python train.py --encoder_arch="coatnet" --model="contrastive image-text model" --dataset="photos of plants and fungi (iNaturalist)" --train_examples=90422 --image_size=64 --crop_scale_min=0.7 --horizontal_flip=true --translate=0.12 --tokenizer="word" --vocab_size=1482 --loss="sigmoid" --embed_dim=256 --encoder_norm="rmsnorm" --encoder_norm_position="res_post" --encoder_activation="gelu" --encoder_mlp_ratio=4 --encoder_head_dim=32 --encoder_fused_qkv=true --encoder_qk_norm=false --encoder_layer_scale_init=0.1 --encoder_parallel_block=false --encoder_dropout=0.05 --encoder_inner_norm=false --encoder_patch_size=[4, 4] --encoder_conv_stem=true --encoder_depths=[3, 6, 3] --encoder_widths=[48, 96, 192] --text_encoder_causal=true --text_encoder_width=320 --text_encoder_layers=12 --text_encoder_norm="rmsnorm" --text_encoder_norm_position="pre" --text_encoder_activation="swiglu" --text_encoder_mlp_ratio=2.67 --text_encoder_head_dim=64 --text_encoder_fused_qkv=false --text_encoder_bias="all" --text_encoder_qk_norm=false --text_encoder_parallel_block=false --text_encoder_inner_norm=false --text_encoder_positions="learned" --init="kaiming_normal" --residual_init="scaled_by_depth" --optimizer="soap" --beta2=0.999 --learning_rate=0.0015 --beta1=0.9 --shampoo_beta=0.999 --eps=1e-08 --precondition_frequency=20 --max_precond_dim=1024 --one_sided=true --adamw_lr_other_params=0.0011 --ema_decay=0.99 --max_steps=4800 --batch_size=128 --epochs=6.8 --lr_schedule="cosine" --final_lr_fraction=0.1 --warmup_steps=240 --weight_decay=0.4 --adamw_weight_decay_other_params=0.01
Rows from block 6 of the text encoder, named by matrix and row number. Each number is 50 + 12 x the weight over its row's rms, rounded and kept within 0 to 99. All counts start at 0. After the name is the row's rms in percent of the matrix's.
# fc2: MLP down (text_encoder.blocks.6.mlp.fc2.weight, 320x848), inputs 488-609
fc2.51 116:42 43 45 58 48 55 48 50 52 35 67 32 47 43 62 53 52 37 13 51 50 42 31 54 48 40 45 47 44 55 51 45 52 49 57 62 44 54 53 49 53 38 57 56 55 41 50 32 51 50 43 44 26 59 44 41 50 54 36 57 52 47 06 51 53 55 45 47 54 11 40 30 48 50 53 47 51 57 52 42 55 63 68 54 49 48 47 49 55 45 48 49 52 50 36 55 53 42 40 49 56 60 50 51 52 55 39 43 44 52 49 54 54 52 38 43 57 35 60 53 36 53
fc2.52 082:65 63 61 56 48 99 51 47 51 39 38 42 43 51 54 50 59 39 47 01 53 49 46 48 41 44 52 52 43 40 51 31 50 58 46 38 50 64 42 61 40 40 48 49 43 54 44 42 43 49 52 53 85 58 42 50 37 43 32 53 55 46 49 61 59 45 56 51 42 72 43 82 51 52 57 47 55 62 52 50 49 30 75 50 40 54 52 60 50 41 37 55 46 40 37 48 41 51 41 48 54 35 57 42 53 51 54 59 50 44 45 53 43 50 46 52 71 43 54 58 55 52
fc2.53 099:43 46 23 58 43 25 51 70 50 31 43 39 41 51 54 48 52 40 73 70 42 40 55 44 45 47 44 49 52 44 54 56 57 44 45 53 31 44 19 55 49 56 43 47 51 35 70 62 62 50 50 51 02 41 46 38 45 52 55 47 42 43 53 45 41 49 54 62 54 36 55 28 49 50 60 60 41 50 52 55 45 00 73 50 48 56 49 43 53 55 47 48 43 48 15 55 42 48 35 45 57 37 47 40 50 33 67 54 55 55 51 48 36 42 48 53 43 48 68 49 51 49
fc2.54 099:43 52 71 46 57 99 48 50 42 62 29 30 48 54 41 42 50 35 38 38 41 54 74 54 42 53 61 52 31 49 55 40 44 54 27 42 77 47 44 51 45 61 51 58 44 60 44 91 48 59 36 52 54 35 52 44 64 45 27 53 50 60 65 51 33 53 49 48 48 46 47 56 40 44 49 52 57 53 40 50 51 00 38 57 54 47 57 49 51 45 48 52 52 47 59 41 51 50 52 46 52 45 47 54 44 50 71 56 44 55 46 50 49 52 56 44 36 49 50 48 63 44
fc2.55 096:52 48 58 45 42 48 53 55 60 48 59 65 62 47 60 48 55 40 53 48 29 38 55 51 41 23 40 44 53 41 51 39 50 40 42 59 23 56 23 57 54 49 58 41 59 36 43 49 55 37 45 55 62 41 52 42 29 43 22 57 51 62 55 47 57 57 50 79 44 57 55 48 63 46 55 42 27 32 44 52 42 42 32 55 42 31 50 50 50 53 47 52 53 52 59 55 58 59 46 42 47 24 43 48 53 19 99 53 47 66 40 60 53 55 50 48 38 30 60 40 39 56
fc2.56 105:52 51 40 45 46 81 54 60 48 38 64 43 55 36 46 49 53 47 21 46 45 42 47 50 54 29 51 51 52 52 57 61 47 49 59 54 53 53 41 45 53 39 57 50 53 43 49 26 48 47 51 53 63 31 52 63 47 62 59 48 56 51 50 53 34 52 28 58 46 28 52 53 52 58 54 61 49 49 57 42 58 48 51 58 55 53 38 52 54 58 56 59 46 52 55 45 50 45 62 50 49 50 45 53 53 45 81 41 41 48 61 53 51 49 47 46 47 42 37 46 41 47
fc2.57 096:72 51 43 40 51 66 60 46 48 64 47 80 51 49 56 45 56 44 45 36 43 55 34 55 49 48 55 51 53 45 59 51 49 58 55 53 62 55 55 52 57 42 54 49 51 76 45 35 46 53 50 51 48 40 51 45 13 59 63 47 59 69 29 44 43 48 39 40 23 82 61 99 48 49 44 56 42 55 58 60 45 86 78 34 57 67 60 62 47 40 49 58 53 44 63 47 53 66 53 52 42 42 54 44 64 56 58 58 50 50 60 58 50 47 59 53 60 47 45 41 64 50
fc2.58 095:46 48 29 47 51 24 48 57 44 47 60 26 46 41 48 53 49 37 41 68 49 47 25 44 46 40 36 48 43 58 48 51 45 47 52 59 64 49 47 50 50 74 53 46 46 62 48 45 50 52 56 56 28 50 46 34 45 55 48 45 67 66 33 35 43 44 41 74 41 42 71 29 52 40 46 33 60 53 52 40 44 50 34 71 52 52 43 39 50 44 48 59 49 42 61 54 62 45 41 54 54 76 49 43 45 46 43 45 49 56 52 48 51 55 47 48 62 68 60 59 65 39
fc2.59 073:51 55 43 63 53 80 55 50 51 81 35 66 49 56 62 57 41 56 51 49 43 41 43 50 46 62 54 46 70 48 52 51 38 48 69 49 41 49 54 52 58 34 52 51 48 59 53 28 53 43 59 57 27 23 56 58 44 62 76 43 52 68 33 48 32 42 50 51 28 44 43 56 55 48 50 54 40 49 60 60 54 59 54 47 51 57 42 53 52 60 61 55 58 51 48 51 47 55 72 54 52 40 50 36 61 62 31 47 49 60 54 42 38 44 45 42 69 72 50 63 66 50
fc2.60 093:44 59 48 59 41 51 52 74 54 62 42 54 73 51 37 41 63 51 77 45 40 46 36 51 44 22 28 58 53 47 55 53 47 48 37 48 67 48 50 49 36 49 51 48 51 24 55 55 72 53 47 57 58 44 51 34 55 54 44 50 38 59 46 59 58 40 36 40 34 62 55 59 45 54 50 44 63 63 49 48 57 22 35 40 50 36 53 55 46 51 44 56 41 49 80 42 47 36 41 53 40 51 48 45 45 48 37 53 51 50 51 54 40 51 50 45 43 45 60 45 55 52
fc2.61 100:45 55 37 51 63 58 42 34 43 74 70 83 38 49 60 48 43 48 76 32 55 52 46 57 37 30 53 52 45 53 53 39 41 46 54 58 60 56 57 57 54 51 48 55 49 42 46 58 38 46 46 55 60 52 52 56 38 40 68 47 34 54 70 49 42 48 48 63 43 80 62 64 54 49 51 56 37 46 60 49 44 48 68 52 48 56 58 43 51 48 54 61 51 59 47 55 60 48 57 52 51 69 59 50 58 65 59 57 53 54 47 52 51 58 47 47 48 43 49 50 55 41
fc2.62 084:47 49 15 44 52 48 56 52 49 43 40 45 61 50 46 44 36 35 35 33 45 68 49 54 38 43 45 50 44 49 57 53 49 33 64 52 69 41 45 54 53 71 56 55 57 43 53 20 58 46 47 57 88 12 47 50 47 53 39 56 53 62 59 57 71 54 37 61 40 51 74 54 53 39 57 44 35 47 45 47 51 49 36 46 48 57 39 60 46 49 55 57 48 37 64 57 47 39 60 50 41 46 45 56 53 33 56 38 45 54 38 47 49 46 56 42 44 33 52 44 63 46
fc2.63 099:56 41 81 42 51 58 53 57 50 51 49 51 43 42 54 48 59 43 32 40 33 47 56 55 62 57 62 44 61 44 47 50 52 46 50 46 53 48 35 48 52 52 57 49 44 77 45 40 58 54 51 49 04 33 54 59 34 60 25 46 50 50 64 45 31 55 44 47 50 63 39 50 57 60 68 60 28 39 45 54 43 32 56 50 60 56 49 52 47 50 47 50 48 46 32 39 58 65 53 50 49 43 51 56 62 21 99 53 49 53 57 58 45 43 55 48 44 56 47 48 64 50
fc2.64 103:44 52 50 52 46 23 46 50 52 40 49 31 46 54 51 53 48 53 50 76 39 48 82 52 48 61 51 53 59 49 49 51 54 51 55 39 58 40 32 54 56 54 57 44 60 58 53 45 53 61 42 46 24 12 44 51 52 48 43 55 42 55 71 57 52 55 43 54 49 32 60 32 51 50 52 73 44 46 53 55 52 26 43 50 47 48 42 50 54 55 55 53 48 41 33 51 58 47 70 53 48 46 49 45 50 35 99 49 47 52 56 53 49 42 57 48 41 58 51 48 62 48
fc2.65 091:64 42 37 54 62 00 42 55 46 63 36 36 48 50 58 50 51 37 59 47 44 42 47 43 53 38 65 52 57 50 44 34 55 56 51 47 36 57 40 46 44 51 53 50 50 86 52 00 61 46 48 54 76 41 48 42 59 54 41 53 62 46 08 60 57 50 43 59 69 18 45 41 47 58 53 65 51 42 63 41 50 68 77 58 47 50 51 38 45 58 56 42 52 42 18 45 62 38 39 44 60 61 50 50 58 42 53 39 52 57 48 78 57 46 52 52 53 46 47 55 41 46
fc2.66 078:62 52 46 51 58 30 43 36 52 55 42 42 41 57 62 53 40 47 54 60 55 37 44 54 61 54 59 43 35 56 57 53 50 61 50 57 44 55 61 51 61 44 42 56 56 18 49 33 43 47 47 54 59 68 50 54 65 45 47 47 38 46 13 54 23 41 39 38 59 24 49 37 40 49 49 50 55 43 34 54 56 77 59 56 38 59 47 48 53 54 49 43 54 69 38 48 55 32 36 52 54 56 59 54 45 54 38 35 40 52 42 43 55 53 49 50 66 38 42 46 41 46
fc2.67 106:47 43 60 44 52 60 63 47 43 57 51 70 51 40 48 42 52 57 68 43 53 53 37 47 59 32 58 48 52 61 50 59 48 49 53 46 41 56 63 42 50 59 61 47 44 56 41 37 56 53 61 49 60 63 51 47 27 56 56 38 58 61 29 37 43 56 53 58 50 47 50 64 61 61 40 34 63 50 61 48 48 75 23 56 52 67 61 40 40 61 44 50 52 51 70 42 51 50 29 44 48 72 52 58 48 46 36 49 50 26 52 52 36 41 59 59 54 54 32 31 65 51
fc2.68 093:53 57 33 44 58 82 53 40 44 70 44 51 46 52 60 50 42 47 44 41 54 55 57 60 59 65 43 45 32 43 46 46 45 42 49 59 69 51 35 48 49 58 48 56 42 48 54 79 37 52 42 46 65 33 50 47 58 45 63 54 41 57 61 50 40 43 53 59 54 31 51 51 50 50 55 60 36 50 46 58 48 66 80 66 47 55 40 55 51 47 62 51 43 48 42 61 53 60 49 53 57 45 52 35 50 60 64 45 47 65 42 39 58 45 47 52 48 50 54 58 47 46
fc2.69 084:42 55 87 50 67 68 38 46 44 45 46 41 57 47 45 44 54 39 42 39 52 47 61 57 45 97 63 44 20 62 52 48 40 55 38 58 53 57 57 46 42 66 38 49 50 84 43 67 46 50 50 49 14 76 56 48 61 51 28 40 56 43 62 47 20 59 50 61 44 35 45 37 43 58 54 33 74 48 42 46 44 18 18 55 53 43 49 43 44 44 54 60 45 40 37 52 65 49 32 43 43 48 53 47 33 52 59 49 52 64 41 35 60 59 51 58 41 47 42 69 59 56
fc2.70 095:56 55 44 39 25 99 57 61 59 51 55 44 43 58 41 48 58 47 67 28 61 63 74 50 54 53 45 58 59 50 45 46 57 52 44 38 44 53 68 47 54 52 51 44 45 66 54 70 65 53 43 39 74 53 42 55 74 52 36 52 47 36 58 43 58 53 55 36 55 86 38 71 66 43 51 54 38 52 41 61 49 64 65 41 53 44 62 65 47 57 59 37 52 38 48 50 34 75 60 44 35 37 42 47 61 52 21 62 53 45 50 53 56 49 63 49 35 70 28 53 45 62
fc2.71 119:62 43 42 55 52 04 53 49 51 40 61 68 54 54 52 58 49 76 60 82 56 51 19 52 49 45 52 51 51 57 43 59 47 54 60 52 32 50 66 45 41 49 48 46 52 55 57 50 39 51 48 51 49 65 49 55 53 55 65 49 67 64 00 46 72 48 36 52 47 42 56 31 41 53 42 42 54 53 65 46 47 99 35 40 49 58 56 41 44 50 48 48 54 48 54 49 49 38 36 52 45 65 55 62 52 55 01 51 47 43 61 56 38 40 51 48 33 59 47 47 52 48
fc2.72 155:62 42 56 42 60 40 56 49 42 70 70 66 35 47 40 53 43 52 77 66 50 58 46 53 49 27 44 51 55 46 52 57 44 46 50 52 66 46 49 46 52 50 52 46 47 47 50 40 40 45 47 57 05 39 59 49 34 41 74 52 53 62 45 37 46 54 56 33 52 62 48 53 56 56 58 45 53 41 49 59 53 75 60 49 52 53 52 38 49 57 56 49 48 55 54 50 42 56 17 48 46 54 50 43 50 41 75 50 54 46 49 44 53 50 48 52 47 42 45 40 59 51
fc2.73 094:69 62 50 49 37 60 63 78 56 40 53 73 66 53 41 48 61 48 67 36 48 58 37 50 49 24 37 57 44 52 57 56 54 49 47 48 54 43 35 55 47 50 44 40 49 73 59 54 71 50 50 36 12 66 44 45 22 57 51 51 62 53 67 54 34 62 65 36 20 75 49 62 61 43 43 34 43 55 64 52 52 29 36 32 50 58 48 50 49 58 42 61 50 40 70 57 47 58 55 50 49 58 58 42 45 39 52 64 55 39 55 54 52 49 49 50 67 69 57 45 46 52
fc2.74 086:56 53 60 43 38 82 57 52 54 57 36 46 58 53 52 45 55 50 73 35 40 59 58 55 39 50 65 60 62 44 57 43 44 47 43 44 62 38 34 57 39 43 57 57 45 64 53 58 60 41 46 48 11 22 56 53 54 54 27 59 30 56 67 62 55 42 63 48 52 57 40 63 43 43 63 53 28 43 50 58 45 71 49 31 48 49 48 60 52 49 52 50 49 43 71 57 45 70 74 61 51 26 54 41 65 39 41 46 56 55 49 72 48 50 55 55 49 54 50 58 54 54
fc2.75 095:59 46 73 40 38 00 56 62 48 59 52 69 49 36 47 53 50 54 52 26 49 44 38 43 57 41 62 54 84 54 60 47 48 53 48 56 55 49 49 50 53 37 52 60 61 76 47 19 56 53 42 53 20 47 55 45 33 45 63 52 45 39 49 55 51 55 37 30 58 41 34 56 46 58 48 49 54 56 56 45 54 53 80 55 62 38 51 45 55 52 49 58 63 58 52 46 52 48 42 49 47 48 47 49 58 48 73 59 49 42 52 55 53 42 37 53 60 56 51 44 48 45
fc2.76 106:41 46 44 60 59 99 53 56 38 58 48 51 57 38 38 53 52 40 39 07 61 57 32 44 49 30 49 50 19 47 49 49 39 54 50 53 74 52 41 46 61 60 41 62 49 08 41 98 47 55 48 57 17 44 52 45 40 53 70 44 38 55 21 52 67 51 52 30 34 57 39 53 53 51 54 47 60 62 53 46 54 52 39 44 55 56 49 58 48 51 58 61 39 57 72 40 52 38 43 52 46 55 53 52 44 76 72 51 43 54 44 61 55 51 55 53 41 40 34 47 53 52
fc2.77 093:42 51 69 49 65 50 49 55 41 55 71 65 58 55 47 44 57 64 88 82 51 48 68 46 62 29 55 52 37 57 40 59 46 47 44 54 53 50 70 42 47 62 51 54 54 47 48 70 50 51 59 48 25 75 39 53 58 51 45 47 47 40 54 42 55 51 46 27 52 56 27 53 43 52 55 38 57 56 51 53 47 63 36 48 51 30 55 60 59 51 53 47 52 51 71 50 57 42 33 49 50 66 54 56 41 44 70 53 47 48 47 51 58 56 52 48 26 40 29 48 41 55
fc2.78 117:48 48 46 43 46 38 54 44 51 47 44 36 39 54 37 42 46 62 89 64 45 61 63 46 59 74 51 50 58 52 45 51 53 52 52 46 50 48 59 35 47 76 48 46 44 49 60 65 49 54 51 38 43 51 57 56 62 55 33 45 61 37 48 48 32 57 61 51 71 61 53 47 52 52 50 59 44 49 44 53 57 49 33 43 49 34 55 63 43 51 44 42 43 46 34 59 53 62 51 51 47 54 57 46 51 43 36 55 47 46 51 37 54 58 62 50 36 68 47 54 55 53
fc2.79 092:69 40 77 49 49 32 51 58 56 57 50 59 40 49 31 48 51 45 54 28 49 47 16 57 41 41 71 46 39 48 54 47 46 46 56 62 62 45 49 53 46 52 40 50 60 31 44 46 61 48 56 47 03 69 58 49 38 39 57 42 48 42 20 50 42 50 66 50 53 67 54 46 54 38 61 38 46 72 52 56 42 99 48 29 56 52 59 59 53 59 47 44 40 57 64 49 45 47 49 48 45 56 39 46 46 50 33 43 50 66 41 53 54 47 46 42 71 55 50 42 51 54
fc2.80 091:41 54 24 55 43 57 44 33 41 43 46 21 42 55 63 45 43 54 61 54 58 54 68 52 51 75 49 63 74 52 47 45 53 45 45 44 61 48 54 53 49 65 46 52 43 41 56 90 37 58 46 55 11 37 55 44 83 55 52 55 42 39 64 55 76 45 53 62 57 39 62 45 57 35 50 70 43 48 38 46 65 50 53 54 61 41 41 63 63 35 47 48 42 60 43 60 53 51 76 54 48 40 51 52 53 85 33 51 60 61 37 44 61 54 50 59 40 52 60 39 55 46
fc2.81 113:51 57 26 49 55 43 47 51 56 50 61 56 70 50 58 58 52 52 26 52 59 43 32 47 42 14 36 51 49 49 46 54 52 47 64 56 49 56 52 51 48 29 41 52 58 10 47 37 29 42 51 45 76 40 48 54 44 53 68 57 48 52 45 49 67 50 57 37 47 51 50 41 57 40 40 55 38 52 52 50 51 71 59 66 51 42 43 51 45 55 53 55 50 61 62 48 44 54 51 58 50 38 46 53 44 61 33 39 49 68 49 48 42 47 37 46 55 22 59 37 39 46
fc2.82 100:52 50 40 48 33 72 40 56 59 34 30 23 50 46 44 44 54 25 24 27 51 51 69 45 50 43 37 53 38 44 46 50 49 57 38 46 48 49 44 46 47 65 56 53 50 36 46 39 55 53 59 58 49 32 52 47 56 50 32 45 43 47 76 53 50 54 57 50 51 38 48 53 54 45 46 52 37 55 35 46 51 08 49 65 53 34 47 50 58 46 51 41 49 44 60 39 42 50 27 45 32 31 51 45 48 32 59 44 51 49 50 54 47 53 43 44 58 49 71 63 51 47
fc2.83 077:52 54 46 66 34 69 47 61 59 60 44 49 50 49 66 46 61 50 44 36 49 53 36 60 53 48 50 54 57 54 58 34 61 44 53 55 54 51 51 52 53 38 49 53 58 48 60 60 58 63 49 47 40 57 49 59 31 32 71 60 39 41 83 33 46 44 53 44 37 79 40 57 41 40 46 53 41 59 54 53 46 27 52 53 58 57 52 61 52 57 47 59 48 67 57 63 57 52 74 62 42 25 42 59 42 64 45 50 59 54 48 51 54 52 44 44 59 51 55 51 51 43
fc2.84 114:67 45 62 41 36 75 52 65 43 61 31 76 51 50 44 44 48 45 53 16 49 59 62 45 53 49 61 51 64 53 53 58 50 52 53 39 57 40 62 49 46 52 62 46 48 95 55 34 52 59 50 47 40 40 58 58 35 56 41 44 49 44 63 49 44 55 51 33 32 65 48 75 52 54 46 53 50 56 55 46 53 39 74 51 57 60 55 52 46 53 42 50 52 45 70 36 52 66 67 50 48 62 48 52 61 43 54 58 49 31 60 61 53 45 59 51 58 54 36 37 65 40
fc2.85 102:53 50 24 46 49 99 60 57 49 54 44 58 76 58 42 53 45 42 52 45 53 59 26 49 50 33 33 45 41 56 43 54 46 67 53 47 46 48 55 52 50 53 55 55 46 30 54 40 48 52 55 57 64 56 54 56 30 53 62 52 52 51 26 50 77 49 53 35 20 62 48 73 50 49 53 41 62 48 64 51 52 79 33 45 53 58 45 57 51 57 45 54 50 49 80 37 38 53 63 58 43 56 51 52 56 68 39 52 46 46 57 53 52 54 58 47 60 44 40 42 54 50
fc2.86 083:41 41 73 49 35 33 66 54 39 54 51 30 39 56 28 43 52 49 76 48 40 61 39 44 40 77 64 56 63 54 59 51 59 55 51 53 49 45 69 45 58 59 41 54 48 17 53 33 60 54 49 35 15 48 52 42 49 56 34 45 57 35 22 42 54 56 69 37 80 51 40 52 49 45 49 38 81 57 53 48 69 41 11 39 52 59 59 57 45 46 50 49 44 43 59 49 36 48 36 55 47 54 47 46 62 55 04 47 44 37 51 43 47 57 60 44 41 48 69 50 50 57
fc2.87 089:50 62 19 59 47 59 49 57 58 56 53 67 51 52 55 40 48 59 54 50 64 47 42 57 53 18 43 39 63 52 43 54 46 53 48 51 16 54 73 59 51 17 47 48 55 46 61 47 44 50 55 54 47 77 42 56 50 53 68 56 43 43 69 32 45 33 34 35 40 81 41 63 58 44 48 61 43 49 45 44 43 89 73 59 47 51 60 41 39 52 48 49 68 62 47 54 51 35 68 52 48 42 55 57 47 73 27 50 49 62 50 47 55 50 45 59 70 49 47 64 32 46
fc2.88 101:49 44 80 52 41 07 54 61 46 44 34 61 52 60 44 49 44 65 73 61 44 55 75 46 48 42 53 55 65 57 54 36 54 53 42 56 68 53 34 59 48 53 47 49 51 41 56 30 46 53 46 46 99 34 53 39 60 44 26 34 45 47 41 59 71 63 60 46 59 53 51 55 48 54 56 53 56 45 46 53 51 08 52 38 50 31 57 56 44 45 48 44 50 54 45 53 47 63 33 56 45 39 49 44 53 40 75 57 59 38 45 43 47 54 55 43 42 40 61 43 52 53
fc2.89 097:47 41 21 45 56 54 54 39 56 39 55 31 48 58 45 48 46 52 12 39 63 61 53 44 58 50 34 49 30 47 38 53 60 63 50 41 32 56 64 39 57 74 50 51 52 56 48 73 36 48 60 49 46 56 54 41 56 55 56 48 51 59 44 53 75 43 55 43 33 68 54 72 56 47 43 52 47 48 48 53 51 46 54 48 57 47 47 45 51 51 49 44 53 28 56 42 39 45 46 61 39 49 53 61 51 59 26 56 42 42 45 56 52 57 52 51 54 59 39 52 57 51
fc2.90 079:49 42 67 51 66 92 46 52 52 29 43 40 39 53 57 56 36 47 39 54 63 58 63 51 59 73 53 52 08 44 49 49 60 41 47 48 48 60 59 48 48 46 48 47 45 62 49 76 50 46 49 53 92 52 58 45 44 54 59 48 58 52 59 43 36 68 58 63 67 29 49 32 59 58 43 32 58 47 45 56 55 51 38 59 48 54 39 39 41 47 51 53 49 46 69 53 42 49 31 48 50 51 47 60 39 47 35 46 43 44 43 24 62 57 59 49 54 50 55 46 49 53
fc2.91 107:45 52 17 55 55 30 55 42 47 57 38 43 46 47 46 43 45 46 58 68 46 56 60 46 39 39 48 51 56 45 43 47 55 40 55 44 48 53 50 53 53 67 54 42 39 15 51 40 48 54 56 59 94 25 48 44 58 60 60 53 60 69 54 54 74 46 47 72 56 48 60 44 58 40 48 62 59 42 48 52 53 15 75 76 52 58 50 45 50 40 48 52 43 33 52 48 50 53 37 49 51 61 52 50 54 44 54 58 58 46 52 44 53 44 43 58 49 52 47 48 65 47
fc2.92 093:68 41 03 48 50 00 59 42 56 49 57 70 60 39 59 52 57 55 25 43 50 48 35 50 49 31 38 49 46 53 41 49 46 50 57 46 41 42 66 41 51 57 54 52 56 63 49 23 51 41 49 62 90 45 49 50 34 41 83 52 64 54 37 57 53 35 35 63 28 65 72 69 67 49 57 52 39 50 47 50 51 99 57 43 56 57 53 37 47 47 47 49 53 52 62 44 62 51 48 38 51 54 45 54 57 65 27 52 48 52 65 54 51 54 36 53 61 39 43 53 53 45
fc2.93 110:56 51 44 48 52 35 45 57 47 51 45 67 34 47 53 49 45 67 72 76 46 47 50 47 52 66 46 43 53 54 49 53 49 53 56 53 40 50 42 46 49 42 41 57 53 03 57 59 64 49 46 53 40 57 52 50 51 50 61 50 37 45 43 41 58 52 46 57 65 49 56 48 58 48 60 59 51 46 44 59 48 41 84 50 46 55 49 51 56 50 55 46 55 62 23 49 40 41 34 50 50 68 52 46 60 51 51 53 49 42 52 37 51 40 40 50 47 39 53 50 47 55
fc2.94 089:42 44 58 54 45 90 45 52 49 54 60 79 41 51 46 45 48 44 44 27 48 47 54 53 66 34 63 51 55 50 43 40 36 59 48 56 49 47 63 47 45 39 52 51 52 43 50 55 46 56 41 53 77 61 50 56 58 44 33 50 49 36 08 68 60 49 43 18 54 47 41 57 49 61 61 62 56 50 46 52 45 97 82 46 55 53 58 51 52 51 52 51 47 59 34 46 51 54 43 49 61 53 57 48 51 68 61 54 46 52 53 69 43 38 49 51 40 45 26 39 38 52
fc2.95 092:56 47 31 51 59 35 60 42 47 66 49 41 39 54 67 50 34 48 50 40 51 61 36 53 46 58 50 44 36 59 56 41 56 47 58 53 62 57 47 50 52 46 45 61 59 19 53 47 48 55 40 45 21 41 60 55 46 47 79 50 37 47 50 49 41 48 57 46 57 38 45 58 56 50 50 54 47 61 45 60 49 30 70 44 56 57 43 53 62 52 59 48 47 48 62 63 48 48 51 53 50 51 49 39 55 50 45 44 50 54 45 51 61 42 46 44 73 39 44 50 47 45
fc2.96 089:63 45 33 57 54 00 56 43 61 41 57 37 65 60 39 52 42 68 26 70 53 44 65 46 50 42 45 46 49 47 50 52 64 56 51 48 24 50 70 40 41 50 51 46 46 81 47 44 37 51 55 44 94 89 45 35 50 61 32 50 62 39 08 41 39 61 53 71 41 47 59 38 57 54 35 32 50 52 50 44 48 73 16 50 47 36 58 38 52 48 48 48 60 41 35 51 44 54 12 48 51 53 47 61 42 50 39 48 50 57 62 38 50 52 55 43 48 59 46 62 49 57
fc2.97 076:42 36 56 54 50 46 49 50 44 31 47 61 40 40 53 53 51 53 43 55 56 45 45 47 54 79 50 60 46 55 42 58 47 57 48 48 48 57 51 37 44 63 53 50 50 54 60 75 51 49 52 54 55 61 52 41 35 51 72 42 66 51 58 45 39 64 51 34 69 50 61 51 63 57 49 43 77 43 41 50 56 21 12 53 42 60 47 48 57 56 59 63 38 40 52 62 46 52 41 50 65 51 42 43 46 60 73 53 54 38 47 52 41 44 53 55 36 54 42 43 54 57
fc2.98 106:48 53 43 65 56 51 45 34 49 52 35 51 55 50 66 54 48 37 41 52 54 47 44 53 47 42 49 51 36 57 46 44 39 47 51 60 59 46 35 55 54 53 51 47 44 78 57 43 49 53 43 55 73 49 56 44 40 48 59 58 56 55 44 60 53 54 45 50 43 41 47 47 44 61 59 58 58 47 50 45 40 29 38 57 50 62 50 42 52 42 48 62 51 49 41 48 49 45 36 41 55 52 52 33 44 59 63 47 51 52 38 65 39 47 41 53 50 58 67 53 58 47
fc2.99 090:63 45 59 42 48 41 56 55 51 78 63 84 51 56 36 47 47 72 85 71 60 49 25 50 50 44 46 43 48 49 62 57 41 44 50 57 52 60 58 46 43 53 54 51 53 08 48 63 58 49 56 59 60 32 55 52 26 51 54 35 36 54 12 36 55 51 68 61 46 21 54 47 46 37 31 45 41 54 53 50 50 99 51 52 61 49 57 46 47 59 46 49 44 78 73 57 39 50 52 59 42 57 50 59 47 51 11 36 56 52 67 50 60 42 47 39 40 38 48 39 60 45
fc2.100 090:52 37 80 41 72 80 48 36 39 50 51 43 47 52 46 44 42 52 56 74 44 49 60 46 49 65 41 54 39 48 56 38 48 48 44 60 86 51 26 47 45 60 43 47 48 60 45 68 41 41 50 40 37 43 52 49 62 49 26 44 47 62 55 53 71 52 54 55 60 40 51 29 52 45 50 44 44 54 43 59 43 31 23 22 44 38 36 49 51 43 57 58 43 37 32 59 59 49 43 45 58 58 53 43 47 46 88 41 58 55 44 47 46 53 52 54 42 52 46 45 51 54
fc2.101 084:44 41 35 46 41 75 52 47 48 32 30 23 53 54 58 43 50 44 61 58 44 64 54 49 54 41 45 57 42 45 49 47 51 50 29 43 48 39 66 45 53 56 58 38 37 78 51 30 45 54 50 57 99 43 51 39 56 43 43 43 60 54 65 49 55 63 32 69 44 69 42 48 42 63 52 24 71 49 51 59 44 28 45 60 41 60 60 45 52 38 51 57 55 31 56 42 52 55 12 45 57 41 50 51 41 41 37 57 43 42 46 42 46 48 53 52 46 74 33 61 54 45
fc2.102 094:61 48 75 51 52 67 58 52 56 35 45 50 66 58 54 50 55 41 35 40 44 57 47 59 38 62 42 54 44 48 53 39 46 64 57 57 72 41 30 52 56 39 49 53 51 58 55 37 58 45 49 34 00 53 47 57 37 48 59 40 63 54 66 63 36 48 53 34 36 47 48 62 44 47 54 36 38 63 60 47 52 31 36 16 42 53 37 61 46 54 52 52 45 53 68 51 38 54 81 57 45 40 45 51 49 41 79 51 51 53 49 60 40 53 56 49 77 55 56 54 48 54
fc2.103 093:49 58 48 43 51 99 50 46 37 56 60 47 56 47 35 55 56 51 40 11 57 57 39 53 65 41 53 50 30 51 46 72 50 60 62 46 54 62 66 31 44 46 45 50 41 27 54 59 51 54 58 49 61 45 54 60 60 49 71 44 51 37 67 46 24 50 37 22 52 66 34 67 45 60 42 54 59 46 53 49 51 47 65 54 54 42 50 60 59 58 53 59 43 58 69 42 51 60 61 51 52 54 50 60 51 61 41 47 39 48 55 50 54 57 51 50 50 35 26 38 31 47
fc2.104 101:41 43 87 60 64 02 48 25 44 40 66 51 47 44 63 49 46 45 39 59 51 46 56 53 48 65 56 54 53 48 51 35 47 56 54 70 54 51 47 46 47 53 56 61 43 63 48 37 29 45 49 56 24 65 44 56 51 52 63 63 52 50 33 59 40 45 55 49 66 42 49 53 44 51 52 47 62 38 51 55 53 18 50 40 44 41 56 45 54 38 52 44 44 52 43 55 54 47 33 54 64 50 51 56 47 62 75 46 49 53 43 58 49 55 42 50 46 38 52 59 51 47